Rows from block 3 of the text decoder of a small image captioner, named by matrix and row number. Rows with one number belong to one neuron. Each number is 128 + 24 x the weight over its row's rms, rounded and kept within 0 to 255. All counts start at 0.
After each neuron's rows are labels from the 100 texts, of 14976, where the neuron reaches its highest value: "fires on" is the input token at the peak. Only what is clearly more common there than usual is listed. The data: regions of photos with short descriptions (Visual Genome). In brackets: how many of the 100, against the usual share in percent.
# fc1: MLP up (decoder.blocks.3.mlp.fc1.weight, 768x256), inputs 0-255
# fc2: MLP down (decoder.blocks.3.mlp.fc2.weight, 256x768, transposed), outputs 0-255

fc1.167 [129 137 136 108 128 186 130 104 133 131 172 147 128 141 131 119 136 138 115 138 154 167 132  91 172 133 105 143 121 106 144 125 131 110 110  86 103 109 151 106 111 151 115  92 147 125  79 142 129 112 136 123 149 131 135 131 109 115  86 143 135 110  78  96 111 116 156 144 142 144 140 140 144 119 111 144 147 113 119 178 143 132 110 116 185 113 111 120 125 108 103 177 151 147  88 157 139 105 172 155 132 112 173  98 137 133 142 141 158 119  78 127 149 145 138 147 194 122 131 136 131 118 173 141 134 102 126 101 141 147 123 129 146 129 108  98 130 124 129 122 140 133 130 110 167 122  41 151 119 178 119 117 151 126 107 152 153 117 121 118 129 188 123  94 100 128 136 104 171 107 109 155 126 104  78 125 152 124 155  82 107 146 110 140 140 140 135  81 111 134 168 129 125 120 114 123 173 112 156  88  94 120 148 107 155 152 145 143 114  68  74 139  99 134 123 127 119 122  99 141 118 105 109 130  96 133 152 127  65 187 112 159 114 141 143  93 111 134 136 153 113 138 121 150 112 133 145 132 140 135 143 101 123  95 178 165]
fc2.167 [138 101 158 176 144 173 153 159 137 145  70 151 138 102 129 120  73 143 155 113 120  95 118 125 110 157 130 101 115 124 164 138 115 160 130 158 119 132  76 135 162 102 127 137 142  65 124 119 156 132 145 109 134 132 108 150 117 126 138 109 140 134  82 124 133 128 163 126 146 132 122 152 172 118 178 125 120 142 155 171 145 125 114  86 155 130 124 135 165 155 168  77  97 135 114 124 101 144 133 137 107 138 130 124 146 144 124  88 148  97 116 130  99 137 119 138 137 124 149 182 128 155 147 128 120 135 148 159 138  94 118 114 160 141 112  86 130  89 111  89 126 142 121 119 127 107 119 149  81 163 124 120 143 124 126 128  92 114 152 124 130  95  98 128  88 141 141 133 162  25 109 163 125 111 121 132 148 171 156 151 138 133  91 131 100 169 138 145 102 156  88 131 135  94 165 131 117 100 112 142 138 138 143 140 132 129 112 147 160 104 107 148 121 101 175 145 112  76 119 122 123 136 166 176 135 112 152 154  95  98 121 145 116 141 127 101  85 130 113 100 168 118 142 108 116 131 133 145 133 117  84 143  86 125 137 131]
fires on: "to" (11 vs 0.3); "under" (9 vs 0.1); "green" (9 vs 0.6); "with" (8 vs 1)

fc1.707 [149 138 121 122 123 102 157 116 164 106 157 105 160 134 104  91 118 111 106 114 141 147 146 109  77 121 159 163 125 154 149 109  96 128 158 116 106 123 127 139  86 147  98 137 103 113  95 141 125 115 107 101 152 163 167 152 165 101 122  69 152 151 104  80 108 180 102 134 109 130 147 135 142 131 121 137 129 112 130 122 137 152 145 120  97 120 127 116 101 142  84  75 164 149 123 109 142 148 120 143  92 146 128 140 137 116 119 149 132 144 136  61 130 160 161 135  78 148 155 125 145 154  83 172 148 117 130 149 186 113 122 108 103 145 172 139 134 101 111 120 126 109 177 163  89 123 136 133 114 100 111 125 113 165  80 115 104 142 139 137  86 147 114 105 111 119 127 143 150 129 121 142  98 102 111 161 121 136 133 128 121 139 130 104 183 119  96 144 135  82 157 150 105 150 119 146  99 103 147 133 138 139 145 114 131 180 134 102 151 118  83 148 135 103  97 142  74 114 127 187 156 134 137 146  99 116 132 148 142 118 134 111 146 175 111 134 147 143 124 131 144 126  73 118 145 166 145 117 143 108 117 133 116 145  68 100]
fc2.707 [120 111 109 176  55 167 120 133 100 139 181 175 162 147 121 158 145 141 135 134 160 146 129 140 111 131 161 124 147 150 131 147 144 177 124 143 139  95 114 103  98  85 135  88 153 145  90 120 125 123 111 167 118 159 159 117 147 186  88 147 130 137 150 133 135 100 112 146 136 149 119 152 167 108 109  78 166 131 116 147 143 117 117 132 142 111 118 165 162 114 155 112 125 169 120 116 103 130 150 126 138 128 113  89 105 106 148 149 145 154 154 123 121 122 108 109 114 118 145 167 104 107 115 108 167  95 117 148 181 193 141 101 133 145  91 131 120 121 177 113 141  98 134 151 111 113 148  75 137 132 172 138 110 143  76 118 122 107 114 115 139 131 137 105 126 149 131 102 159 136 139 107 130  97 134 149 134 108 107 112 142 142 132  93 123 112 107 112  91  98 120  97  99 129 117 160 144 138 121 124  93 124 101 118 121 145 120 103 140 162  78 125 114 137 100 133 112 131 105 163 127 122 107 104 144 115 138  99 116 128 179 150 101 122 149 141  69 133 137 126 159  95  96 143 103 106  79 127 164 173 155 132 132 169 137 108]
fires on: "man's" (17 vs 0.1); "woman's" (15 vs 0); "the" (15 vs 5); "her" (8 vs 0)

fc1.391 [119 138 102  87 138 160 162 125 133 144 159  95 157 112 136 127 114 177 143 143 133 140 150 123 141 134 145 148 131 120 134 121 153 184 107 113 141  97 133 136  72 142 106 132 122 136 168 166 138 109 137 117 145 118 110 105 146 105 143 128  77 130 123 197 123 170 159 119 131 151 150 167 152 142 103 151 117 143 123 125 113 108 160 112 152 138 151 149 129 155 114 156 108 137 142 112  91 129 126 127  99  82  85  94 104 157 140 139 153 144 144 130 103 121 138  85 171  96 128 166  95 109  93 123 137 181 116 181 144 129 124 136 101 119 141 162 117 109  71 115 151 121 116 104 132 139 145 159 111 101 142 128 129 111 139 146 109 107 132  97 128 129 114 114 124 137 123 122 147  99 151 137  92 134 128 119 101 103  80 164 100 134 157 125 115 105 150 137 102 152  63  84  81 110 155 147 115 137 107 103 112 117 131 107 128 141 159 150 136 137 156 188 114  93  88 114 120 113 154  97 167 150 149 153  96 115 129 184 118 121 119 152 135  76  92 131 106 162 123  98 128 143 100 123  70 145 140 125 128 151 142 156 138 110 134 159]
fc2.391 [153 172 133 103 186 169 134 119 110 159 147 132 141  85 144 162 117 130 156  92  98 125 149 129 153 135  95 149 149 154 129 107 127 156 125 112 164 118 116  95 147 111  89 150 148 116 177 125 166 129 104  92 154 140 114 105 136 111 111 115 154 163 134 153 146 159  96 109 138  98 135 127 105 117 140 153  93 160 127 100 125 118 128 118 126  67 143 149 148 129 119 122 130 135 168 163 127 101 113  92 154  99 101 126 112 140 141 135 121 144 129 112 126 140 148 165 151 142 148 180  89 113 123 149 112 127 155 130 112 106 113 110 143  88 150  80 129 132  95 137 126  82 138 115 134 117 117 147 138 101  91 158 133 125  86 120 149 144 124 139  61 137  86 129 184 127  99 150  76 130 116 106 124 162 165 147 132 140 143 156  96  98 100 128 175 139 119 132  90 142 109 117  70 118 149 101 103  96 152 103 111 147 137  79 122 107 131 127 165 126 141 173  96 116 147 153 140 146 145 138 115 106 147 131 166 153 123 129 117 113 130 153  92 131 131 135 105 175  95 100 125 143 110 158 168 126 145 132  77 109 159 104 126 107 160 128]
fires on: "a" (55 vs 5.7)

fc1.287 [135 110 112 113 154 171 138 144 114 204 132 118 112 161 190  99 148 112 101 152  92 156  80  79 160 122 125 120 164 109 145 148 168 125 116 101 115 124 161 153 136 156 121 117 149 101 119 153 113 179 128 142  93 158 141 157 144  97 145 173 116 140 105 152 156 153 131 108 119 150 157  78 117 155 129 135 115 107 136 150  99 142 132  94 149 151 126 128 111 147 126  98 140 134 149 130 116 118 120 161 143 108 150  94 170 142 123 135 105 119 132 123 140 132 188 121 114 149 164 105 144 125 118  95 101 105 142 116 153 127 114 104 146 149  87 156 153 134 100 139 128 119 110 163 156 104 164 122  65 113  86 108 119 132 119 110  94 109 124 135 113 117  96 129 145 129 139 122 166 116 152 131 154  99 101 173 148 100  96 126 115 149 121 101 171  96 122 108 118 139 155 132 126 146 163 122 169 131 154 135 105 122 120 130  86 117 160 121 142 101 107 152 107 121 147 149 139 127 160 106 142 166 148 141 128  97 145 127 116 111 124 116  73 124  83 121 150 175 135  97 115 112 112 115 114 138 169  74 136  94 136 141  73  99 125 101]
fc2.287 [144 136 135 125 145 159 132 142 126 138 170 126 101 162 131  89 123 138 130 121 145 118 140 112 146 148 169 159 151 115 176 172 134  92 135 135 159 103 104 133 137 164 111 106 161 108 118 122 157 129 146  95 158 141 117 118 160 147  87 159 124 145 101 162 174 149 150  70 120 135 116  81  89 130  95 135  94 139  90  98 165 107  99 140  95 134 146 133  79 114 137 152 149 126  90 131 124 126  76  92 135 110 173 154 131 129 116 127 134 117 116  96 121 142 155 126 157 103  70 117 125 131 124 112 125 156 108 100 100 144 122 120 143 136 121  82 127 162 115 102 122 119 109 116 107 128 143 130 109 196 160 140 133 108  79 105  72 161 113 155 136 118 108 151 157 160 128 128 111 106 151 125 123 133 115 105  93 132 106 130 119 150 132 124 154 139 113 138  81 117 126 160 105  96 132 136 150 130 122 126 132 118 114 117  60 139 130 132 135 122  91 150 150 140 127 114 155 140 157 102 127 156  95 165 135  86 186 177 131 127 105 134 102  99 162 108 144 138 137 101 143 102 179 127 144 106 121 102 163  81 157 138 146 128 156 153]
fires on: "a" (14 vs 5.7); "on" (10 vs 3.1); "with" (10 vs 1)

fc1.341 [107 117 124 133 136 142  90 137 161 110 124 124 146 110 174 151 130 149 143 120 155 135  70 113 131 145 142 163 119 118 143 118 129  85 125 130  88  99 118 114 121 155 152 132 116 140 109 141 110 121 111 130 103 124 127  61  99 143 158 115 135 109  70  95 187 131  84 123 143 138 125 163 135 168 140  98 183 122 162 139 202 166 124 143 158 139 129 159 104 121 152 130 157 125 110 112 107  77 144 149 141 145 135 161 136 138 138 136 163 151 117 108 152 122 115 123 110 129 130 141 142 165 114 129 114 134 110 113 129 115 141 123  90 166 169 123 129 106 133 123  97 128 121 126 145 142 102  94 140 110 129 133  97 119 150 147 132 126 120 145 139  93 166  89 154 138 159  81 101 116  89 136 125 134  98 154 102 152 141 105 108 130 147 120  97 157 116  96 134  98 148  74 119 120 115 134 125 158 170 145 144  76 108 103 114 123  91 120 127 158 155 116 112 167 157 170 121 150 100 106 162 109 125 105 138 141 156 158 140 162 105 127 125 142 162  92 115 147 119 144 139  54 148 154 108  99 103 163 135 108  98 159 100 138 113  77]
fc2.341 [135 130 112  87 122 138 114  92 118 121 119 123 136 136 135 134 123 129 113 130 133 130 141 128 125  78 132 110 146 133 164 129  98 154  92 152 119 136 138  89 123 127 174 109  97 151 147 138 102 154  67 159 117 136 198 151 123  87 105 132 150 158 120  95 158 133 128 154 147  86 147 103 142 127  82 138 122 113 131 126 163 108 101  91  63 175 132 132 129 147 137 102 130 108 140 127 113 153 119 123 105 147 137  93 142 167 115 122  79  82 131 187  90 143 178 141 157 119  99 161 105 123 137 145 171 125 119 144 153 144  98 109 149 163 117 142  98 134 118 131  94 165  86 158 129 103 135 144 142 120 120 137 122 129 153 142  75 150 144 137 129 112 150 126 138 106 173  88 146 110 137 122 128 150 137 124 115 161 100 137 121 138 124  91  94 108 140 175 133 122 132 139 160 103  96 153 123 135 169 133 127 153 109 115 107 134 136 132 126  84 125 155 125 147 197 129 134 131 123 147  88 139 127 112  89 154 133 133 132 138 153  59 167 114 193 133 113 117 129  95 135  87 132  88 133  80 121 135 134 151 139 133 132 117 150 116]
fires on: "a" (44 vs 5.7); "in" (23 vs 1.7); "with" (21 vs 1)

fc1.337 [104 152 133 113 154 151 115 103 110 140 124 126 161 138  87 114 136 109 180 146 109 172 111 105 137  91 121 112  94 152 114 123 131 115  94 105 145  97 136 169 154 140 128 126 116 142 136 157 135 124 173 150 107  88 145 113 104 103 128  85 108 131 112 158 145 123 122 126 139 137 136 152  89 213 148 117  95 122 148 113 105 136 141 144 103 131 108 154  99 146 152 134 140  86 113 112 176 123 113 112  99 105 146 114 120 147 120 101 132 118 106 101  98 136 158 132 188  67 134 119 154 114 139 131 111 119 147 126 152  99 141  94 162  93 150 138  95 105 153 184 130 180 161  99 100 156  84 120 101 124 141 120 131 130 134 150 130 121 113 100 150 136 147 110 127 135 160 145 152 129 113 136 102 118 142 107 109  90 148 136 105 147 136 132 117 132 137 112 164 166 127 146 102  89  95 116 158 119 183 118 114  95 120 110 146 143  84  99 127 146 107 143 163 116 143 155 140 101 127 170 133 137 146 116 139 169 111 139 131 162  88  99 173 106 138  76 115 108 139 129 158 100 142 142 110 102 168 153 142 181 114 101 109 129 125 175]
fc2.337 [116 145 147 103 134 128 137 103 119 135 110 127 149 112 160 142 142 105 123 106 123 159 122 128 151 118 142 133 109 128 106 112 133 123 152 111 138 141  90 170 163 103  97 115  89 174 133 126 146 148 135 149 118 128 120 141  78 121  91 113 110 157 140 129 132 131 113 121 118 133 119 129 133 185 147 160 147 132 127 166  91 114  86 126 156 116 122 132 167 113 155 143 189 126 145 148 150 133 153 131 139  41 123 144  97 102 125 144 113 142 120 122 117  99  84 102 163 122 104 131 122 127 154 160 164 100 125 104 131 133 172 111 162 148  96 150 106 116  91 124 121 123 159  90 129 123 133 112 131 131 119 135 168 132 109 136 113 132 101 147 108 140 139  94  91 128 159 128 133  80 116 138  96  81 124 137 129 150 129 127  87 132 132 141 108 176 172  89 155  84 107 147 138 117 142 140 130 123 138 148 150 146 113 131 111 172 187  95 131 159 131 146 141 103 135 136 109 126 118 134 146 148 110 120 112 105 160  68 175 140 180  92 182 117 107  92 112  86 111 163 152 115 111  84 128  80 111 158 149 143 160 113 164 115  76 125]
fires on: "plastic" (10 vs 0.1); "stuffed" (9 vs 0)

fc1.104 [106 157  94 107 130 126 141 108  92 171 141 147 165 104 135  80 117 121 179 145 110 145 130 156 119 124 149 160 107 157 125  89 127 139 140 128 116  83 122 146 133 132  91 154 135 165 100 158 115 110 147 147  75 111 138  72 117 119 107 121 103 140 140 208 135 163 119 120 146 115 136 134 141 123 114 160  91 104 121 113 102 106 116 119 114 118 117  81 129 131 131 136 129  89 121 138 129 160 100 105 109  83 156 173 127 162 117 140 119 121  65 116  95 106 119 131 155 126 119 158 124 139 140 104 120 134 141 116 157 100 141 142 124 141 135 134 119 133 113 129 134 123 134  96 118 137 127 105  94 128 144 147 152  99 133 164 143 150  97 120 195 122  99 125 133 132 148 131 186 130 137 161 139 102 138 110 154  85 135 164 111 122 152  90 116 118 124 131 148 123 144 157 111  88 117 122  81 122 176 118  98 114 117  98 112 150  50 138 125 141 102 193 154 143 145 141 144 161 108 131 147 140  99 162 126 112 140 129 175 100 123 132 159  92 153 120 151  99 121 102 103 138 120 108 169 121 174 129 132 157 138 171 127 148 152 147]
fc2.104 [110 155  93 123 119 148 108 132 101 165 140 106 127  88  67 128  96  93 127 104 128 184 140 124 153 138  98 125 122 103 150 119 199 115 155 127 127 121 120 153 138 142 108 134 148 133  98 160 149 113 122 162 115 133 154 105 170 109 129 105 102 112  88 157  98 172 121 106 130 164 106  91 105 195 164 118  80 115 124 135  89  91 140 122 109 144 143 129 156 127 156 101 192 129 116 103 120 110 132 112 123  83 133 136 150 156 110 124 115 116 125  86  89 122 120  89 186 101 121 150 125 147 186 130 148 130 105 142 108 110 107 135 130 142 155  93 131 105 155 104  87 144 155 100 166 133 129 133 141 121 130  87 153  88 135 146 160 161 131 145 117 115 150 113 129 140 136 113 137  87 123 102 109 132 170 131 135 134  98 123 168 117 123 118 131  91 154 113 126 105 110 123 137 120 144 153  72 105 174  90 152 160 127 141  95 158 171 136 120 141 120 141 121 136 152 133 136 168 128 136 136 134 114 153 155 117 147  89 156 117 149 120 179  94 142 102 116 127 108 160 149 143  95 131 155 113 137 121 161 102 129 133 143 131 112 139]
fires on: "a" (32 vs 5.7); "pair" (10 vs 0.1); "with" (7 vs 1)

fc1.314 [119 140 123 141 138 129 117 123 137 128  95 137 115  92 141 112 115 104 125 153 123 149 129 112  68  81 121 157 101 145 142 162  84 101 147 121 146 138 108 200 131 130 129 126 113 108 105  97  92  78 128 137 145 140 130 111 146 135 149  94 195  89 158 129 127 108 159  86 136 140 110 124 160 105 131 155 128 150 153 165 134 133 125 103 137 148 132  86 142 183 134 154 131 143 157  97 114 128  94 198 106 131 110  88 132 106 106  92  98 148 148  82 164  96 150 102  96 152 136 127 122 113 152 141 124 161 166 134 113 119 162 108 194 141 116 110 110 127 123 144 130 168 148 146 154 126 130 142 142 149 115 135 115  55 141 112 131 123 110 137 129 120 134 137 100 138 160 126 140 117  79 156  65 126 134  80 130 146 156 104 135  96 146 139 155 144  95 147  97 169 109 142 136 115 178 134 149 130 100 130 137 130 135 128 135 145 114 129 108  95 150 139 135 137 148  69 123 100 116 152 124 132 154 131 108 132 130  66 131 167 142 117 147 112 124 140 105 146 156 165 125  87 135 136 120 137 114 121 145 135 154 129 105  83 119 123]
fc2.314 [174 147 139  74 145 106 105  91  85 168  91 109 125 119  94  88 132  95 146 144 126 137 147 143 152 131 154 147 130 130 127 110 119 126 147 130 131 131 108 142 202 108 175 141  85 109 137 139 158  94 106 145 166 208 172 164 140 155 137 134 123  86 150 155 117  99 110 131 148 119 134  91 125 133 153 106 131 188 142  98 160 157 152 152 173  95  98 128 103 119 134 145 123 117 125 141  96 131 130 122 105 115 102 154 137 159 149 117 110 123 112 101 153 134  84 124 108 137 132 136 151 125 141 134 104 147 137 111 118 122 140 110 128 148  84  82 111 121 111 149 143 131 129 149 133 131  88 118  91 160 145 119 128 119 101  90 150 130 135 165  58 110 118 136 137 138 146 132 129 115 115 156 123 125 108 102 106  80 143 110 162 120 128 156  97 110 176 112 113  98 130  81 118 121 140 167 169 122 138 153 134 124 115 141 194 169 107 106 123 120 143 138  83 157 126 114  85 140 151 120 126 124 139  73 102 119 129  91 109 136 148 155 138 125 113 142 124 140 141 133 128 125 114 178 141  94 128 135 151 127 148 124 128 100 131  91]
fires on: "leaves" (28 vs 0.1); "shirt" (17 vs 0.4); "shorts" (10 vs 0.1); "jeans" (8 vs 0.1)

fc1.744 [133 124 151 133 109 115  99 174  93 117 135 151 112 142 111 138 116 149 115 154 114 143 140 145 151 145 170 153 118 152 105 144 139 124 161  92 128 109 140 108  83 116 151 154 138 170 165 145 170 142 114 105 172 122 139 119 120 164  94 137 107 110 137  93 117 144  86 160 113 142 138 118 174 107 112 141 103 121 126  93 149 114  90 112 125 136 144 163 145 103  80 155 150 103 125 129 142 107 110 141  81 157 184 117 111  94 102 114 164 137 116 113 128 118 140 134 122 150 135 111 130 124 156 158 141 106 102  98 129 113 146  93 144 147  91 124 141 175  74 174 128 138 122 159 113 137 122 130 127 120 133 103 151 109 148 178  93 126 119 139 114 152 117 145  95 105 134  95 106 151 123 101 129 123 122  95 120 140 109 121 108 174 187 117 120 119 119 168 129 124 125 139  84 136 157  96 124 112 138  95 105 102 116 153 151 139 102 119  59 167 142 127 166 144 146 145 127  86 129  43 151 136 131  79 148 141 143 132 111 113 141 102 195 142 105  84 117 144 134 113 142 113  97  85 121 163  99 145 134 143 129 144 124 122 135 136]
fc2.744 [175 148 119  96 121 115 116 134 103 141 112 151 130 146 139 144 153 112 159 127 121 105 161 137 142 128 128 133 110 116 138 177 126 138 133 144 125 109 116 126 117 122 110 107 130 157 101  93 173 146  99  94 117 151 108 106 154 148 123 106 117 138 141  82 107  45  94 169 144 174 148 143 124 151 129 131 125 127 106 149 146 133 107  92 128 134  94 124 115 146 106 133 162 132 142 106 130 151 155 179 153 108 150 103 147 146 124 146 165 125  70 114 141 114 154 148 112 106 108 166 127 148 104 142 123 126 125 130 128  96 175 133 101 165 123 124 101 152  89 128 118 128 117  96 174 104 156 136 132 175  97  74 122 158 134 122 112 128  97 121 136 122  97 137 146 126 126 148 147 112 145 128 129 116 135 101 141 144 150  96 163 158 137 131 125 105  98 128 121 120 155 106 113 195 160  76 114 126 109  89 134 118 137 159  86 158 117 124 129 151 138 164 160 144 141 130 100 118  84 138 132  72  72 128 145 139 118 154  88 124 103 135 108 154 144 105 130 113 102 126 137  99 169 104  99 161 141 198 134  60 154 136 150 116 122 135]
fires on: "a" (33 vs 5.7)

fc1.361 [117 127 141 111 135 100 144 148  81 172 101 127  94 149 135 144 126 165 101 118 104 132 106 159 176 118 164 156 120 118 129 125 126  94 115 121 149 106 140 108 163 113 123 115 116 117 108 128 139 154 108 111  84 150 130 129 102 114 140 147 111 194 116 146 122 133  91 168 123 112 135 137 113 160 174 123 108 138  91 143 144  80 158 147 127 102 119 169 172 129 174 126 108 107 123 119 125  86 128  88 108 115 152 157 136 169 132 136 151 144 145 120 103  96 120  96 135 151 115 135 148 122 116 120 146 128 118 119 155 115 109  86  98 136 134 156 140 168 117  94 135 130 135 112 144 131  73  95 172 124 119 157 130 119 143 111 114  69 116 108 155 106 102 120 149 168 169  98 124 119 139 130 151 120 112 149 114  97  92  99 129 130 158 110 113 114 126  83  93 145  80 129 132 173 152  97 161 136 139 109 108 112 123 134 209 136 175 119 154 104 134 123 182 171 101 113 158 138 137 104 151  93 118 130 107 153 113 127 104 117 129 109 155 122 161 133 116 173 126 142 139 142 102 122 159 128 118 194 135 115 140 111  91 141 132  95]
fc2.361 [128 109 138 125 123 105 109 107 167 147 140 122 123 165 130 110 109  83 157 156 125 145 142 157 161 149 151 117 151 142 121 185 132 112 139 136 128 138 167  71 145 111  87 127 122 124 105 111 126 118 142 101 134  90 124 114 165 126 151 119 159 107 104 130 134  93 103 107 135 166 131 131  77 152 159 147 119 150 151 111 152 146  86 143 133 134 102 106 118 160  84 165 143 180 118 132 127 146 110 128 148 122 136 123 147 124  95 110 131 133 181 166 114 159  86 147 125 124 152 163 118 114  99 127 115 104 160  70 141 159 161 133 134 106 103 124 149  98 150 166 155 112 114 147  99 127 114 142 157 105 152 148 131 102 140 124 152 120 139 140 119 123 141 133 124 107 151 112 138 121 109 140  92 143  91  78 140 157 166 107 150 124 138 113 116 117 138 143 103 116 105 126  94 153 153 108 125 110  99 161 131 127 121 117  59 141 147 125  83 125 162 125 128 132 128 163 111 155 130 124 117 130 162 131  88 146 106 154 132 120 180 126 103 108 129 107 108  92 178 135  93  88 137 113 108 120 123 237 122 126 110 133  79 132 124  93]
fires on: "a" (38 vs 5.7); "of" (7 vs 2)

fc1.142 [154 119 153 161 131 111 140 146 151  97  86 141 135 126 141 138  92 146 114 102 130 111 134  83 128 143 142 163 124 146 148 138 145 124  92 164 151 189 150 134 144 145 152 127 122 150 140 167 113 132 139 142 121 119 120 132 153 128  88 168 129 134  69 129 136 106 123 185 135 148 128  99 158 106 118 110 181 163 132 116 121 120 119 124 128 173 115 108 114 115 119 116 108 130 126 132 105 125 141 180  92 113 153  98  93 120  71 111 103 164 103 124 147 111 122 109 135  93 116 191 160 110 142 144 137 162 198 160 138 112 120 104  99 125 157 111 117 175 104 151 148  86 118 112 139 120  77  82  96  76 123 174  90 121 146 115 127 138  91 111 110 150 110 103 133 127 127 118 157 116 144 146  97  92 136 139  80 162 134 109 155 168 116  72 112 124 131 140 107 159 165 143 134 147 117 133 138  89 151 116 160 111 118 111 151 154 114 126 116 148 108 105  72 113 120 122 132 133 105 138 143  96 136 101  99  91 128 104 150 113 114 128 147 130 123  96 119 150 135 113 159 163 147 140 140 106 102 181 104 133 114 121 129 135 117 137]
fc2.142 [143 142 121 169 103 130 166 132 142 116 141 160 143 149 140 109 179 116 114 113 107 125 104 107 160 145 155 107  87 117  99 112 137 115 140 105 130 124 170 100 160 122 112 133 121 145 109 118 114 137 157 128 132 165 106 143 136 180 138 146 170 136 139 125 173 116 119 145 110 102 125 123 115  93  99 105  98 149 113 116 125 135  94 106 104 113  81  93 158 107 108 164  99 108 137 106 122 116 111 127  99 108 129 121 191 161 132 126 120 155 117 141 113 131  93  81 112 120 128 131 113 131  86 118 153 140  68  89  68 126 162 151 163 133  94 137 145 145 132 159 127 130 125 133  99 135 123 154 120 116 118 150 143 117  88  75 117 105 162 145 124 151 101 147 128  70 118 127 128  97 119 139 117 139 131 136  93 118 106 179  82 111 130 106 139 130 171 149  89 119 149 117 124 130 130 149  95 139 133 105 119 131 157 164 119 123 134 163 114 164 150 131 134 129 144 113 175 130 109 128 150 101 204 142 119 150 113 135  86 112 136 114 161  93 150 108 171 117  80 149 172 166 150 138 186 162 122 171 146 111 148 130 110 128 144 131]
fires on: "a" (44 vs 5.7); "the" (16 vs 5)

fc1.478 [134 117 107 123 151 140 140 104 137 145 128 113  87 132 146  82 136 150 168 114 139 147  98 133  95 126 128 126 158 166 157 145  88 159 143 126 120 140 139 129 107 155 150 180 123 148  84  99  89 118 116 122  92 106 112 160 134 148 212 156  71 140 137 110 131 140 114 125 126 107  97 121 134 115 121 169 136  78 115 141 101 163 144 145 162 122 127 126 152 113 119  97 118 112  89 144 130  95 128  93 143 110 130 156 149 137 123 160 174 130 151 129 113  92 141 136 113 142 155 174 115 142 107 123 135 155 106 169 123 133  95 106 119 121 158 173 142 101 107  94 115 115 102 136 158  89 104 136 103 167 115 140 100 107 135 132 107 146 137 199 136 102 163 150 152 126 124 150 117 166 122 136 116 130 147 127 126 158 131 103 137 130  94 139  59  92 176 106 108 105 121 111 124 144 118 134 144 163 137  97 131 109 156 151 141 113 126 144 114 110 111 118 193 139 108 152  99 119 139 127 109 150 117  77 151 131  88 140 151 141 147 166 147 135 135 167  93 169 129 118 105 149 128 119 106 175 143 121  87 127 139 100 116 109  91 117]
fc2.478 [136 137 133 125 187 160 128 155 121 118  98 127 143 122  67 144 113  80 112 154 103 124 113 121 117 125 143 115 113 168 151  92 162 152 137 129 139 137  77 103 133 123 154  98  81 159 125 153 139 142 111 115 129 166 138 100  92 151 149 147  98 156 115 119 131  99 121 105 138 118 140 151  87 126 101 194 137 139 159 132 117 105 161 108 156 110  95 120 149 116 121 131 138 113 104 149 107 144 105 129 107  85 161 145 133 162 117 104 134 138 107 130 133 172 138 139 103 105 138 107 124 149 132 135 157 154 138 199 128 126 150  96 113 111 147  97 122 129 109 108  76 106 125 128 102 126 101 112 132 140 119 153  58 129 165 162 120 113 105 108 133 109 177 157 162 123  92 153 122 120 121 112  93 127 127 146 180 102  81 115 146 123  82 149 135 144 140 135 139 119 129 126 189 155  93 137 129 118 130 141 171 125 128 115 119 116 110 114 108 124 178 184  93 168 109 134 119 127  95 139 124 160 115 126 143 137 104 119 165 158 123 124 126 143 149  94 133 129 105  94 145 132 142 124 147 160 162  79 129 162 127 100 173 138  92 122]
fires on: "to" (38 vs 0.3); "a" (24 vs 5.7)

fc1.465 [163 119 117 130 133 133  91 100 158 133 100  68 142 131 122 165 116  88 140 118 147 104 106 119 136 154 119 129 105 159 125 111 124 153 144 143 139 153 124 144 136  95 123 128  97 134  83 111 153 109  83 174 150 157 140 136 132 139  95  91 165 140 121 147 142 127 134 104 131 152 140 113 155 134  91 139 129 124 118 156 124 113  86 161 159 104 117  99 120 147  68 134 125 101 124 119 117 129 144 136 125 141 141 148 137  91 134 153 111 138 133 110 149 168 151 119 138 152 120 138 105  66 119 137 105 193 142 136 174 176 146 154 145 105 153 131 100 138 143  82 100 103 113 145 174  94 133 140 154 108  96 162 144  92 126 126  81 139 173 129 113  89 144 113 128 145  94 159  84 150 114 101 130 117 153 118 131 123 134 159 118 151  90 117  80 101 158 139 165  96 118 150 114 116 132  92 144 134 162 147 136 171 108 101 130 132 137 145 115 113 116 167 135 135 120 177 117 141 105 121 115 110 103  96 117 100 145 126 119 196 158 119 101  95 131 125 169 116 166 136 152 142 127 100 108 114 125 110 159 192 115 104 111 105 158 113]
fc2.465 [171 143 105 105 126 110 126 164 129 116  92 143 112 131 147 131 159  99 136 139 129  93 131 117 128 125 113 130 120 125 107 122 131 143  99 119 159 135 146 101  95  86 139  97  98 125  97 127 139 169 100 105 145 132 148 140 151  83 129 128 160 122 145 123 104 156 178 150  91 122  97  97 171 119 146 125 114 129 110 109 102 124 104  96 113  89 117  83 123 160 115 118 151 114 164 128 115 102 160 154 136 164 187 108 100 109 136 122 100 140 152 134 185 148 157 136 117 106 136 139 117  86 107 134 111 127 155  75 108 165 162 149 145 146  72 135  94 161 108 125 117 104 132 161 114 113 146 153 114 121 171 174 139  85 112 103  71 148 118 117 173 161 112 105  94 139 140 115 131 120 165 108 105 129 148 127 119 106 160 108 124 122  92 112  97 118 119 129 159 103 145 160 116 133 134 183 123 123 103 130 130 124 138 145 146 115  94 103 159 137 153 106 139  93 116 157 108 103 144 121 165 102 142 131 108 135 138 118 131 171 111 153 118 136 164 144 153 128 158 114 148 153 102 103 142 150 117  96 106 195 192 174 133 120 148 124]
fires on: "man's" (7 vs 0.1)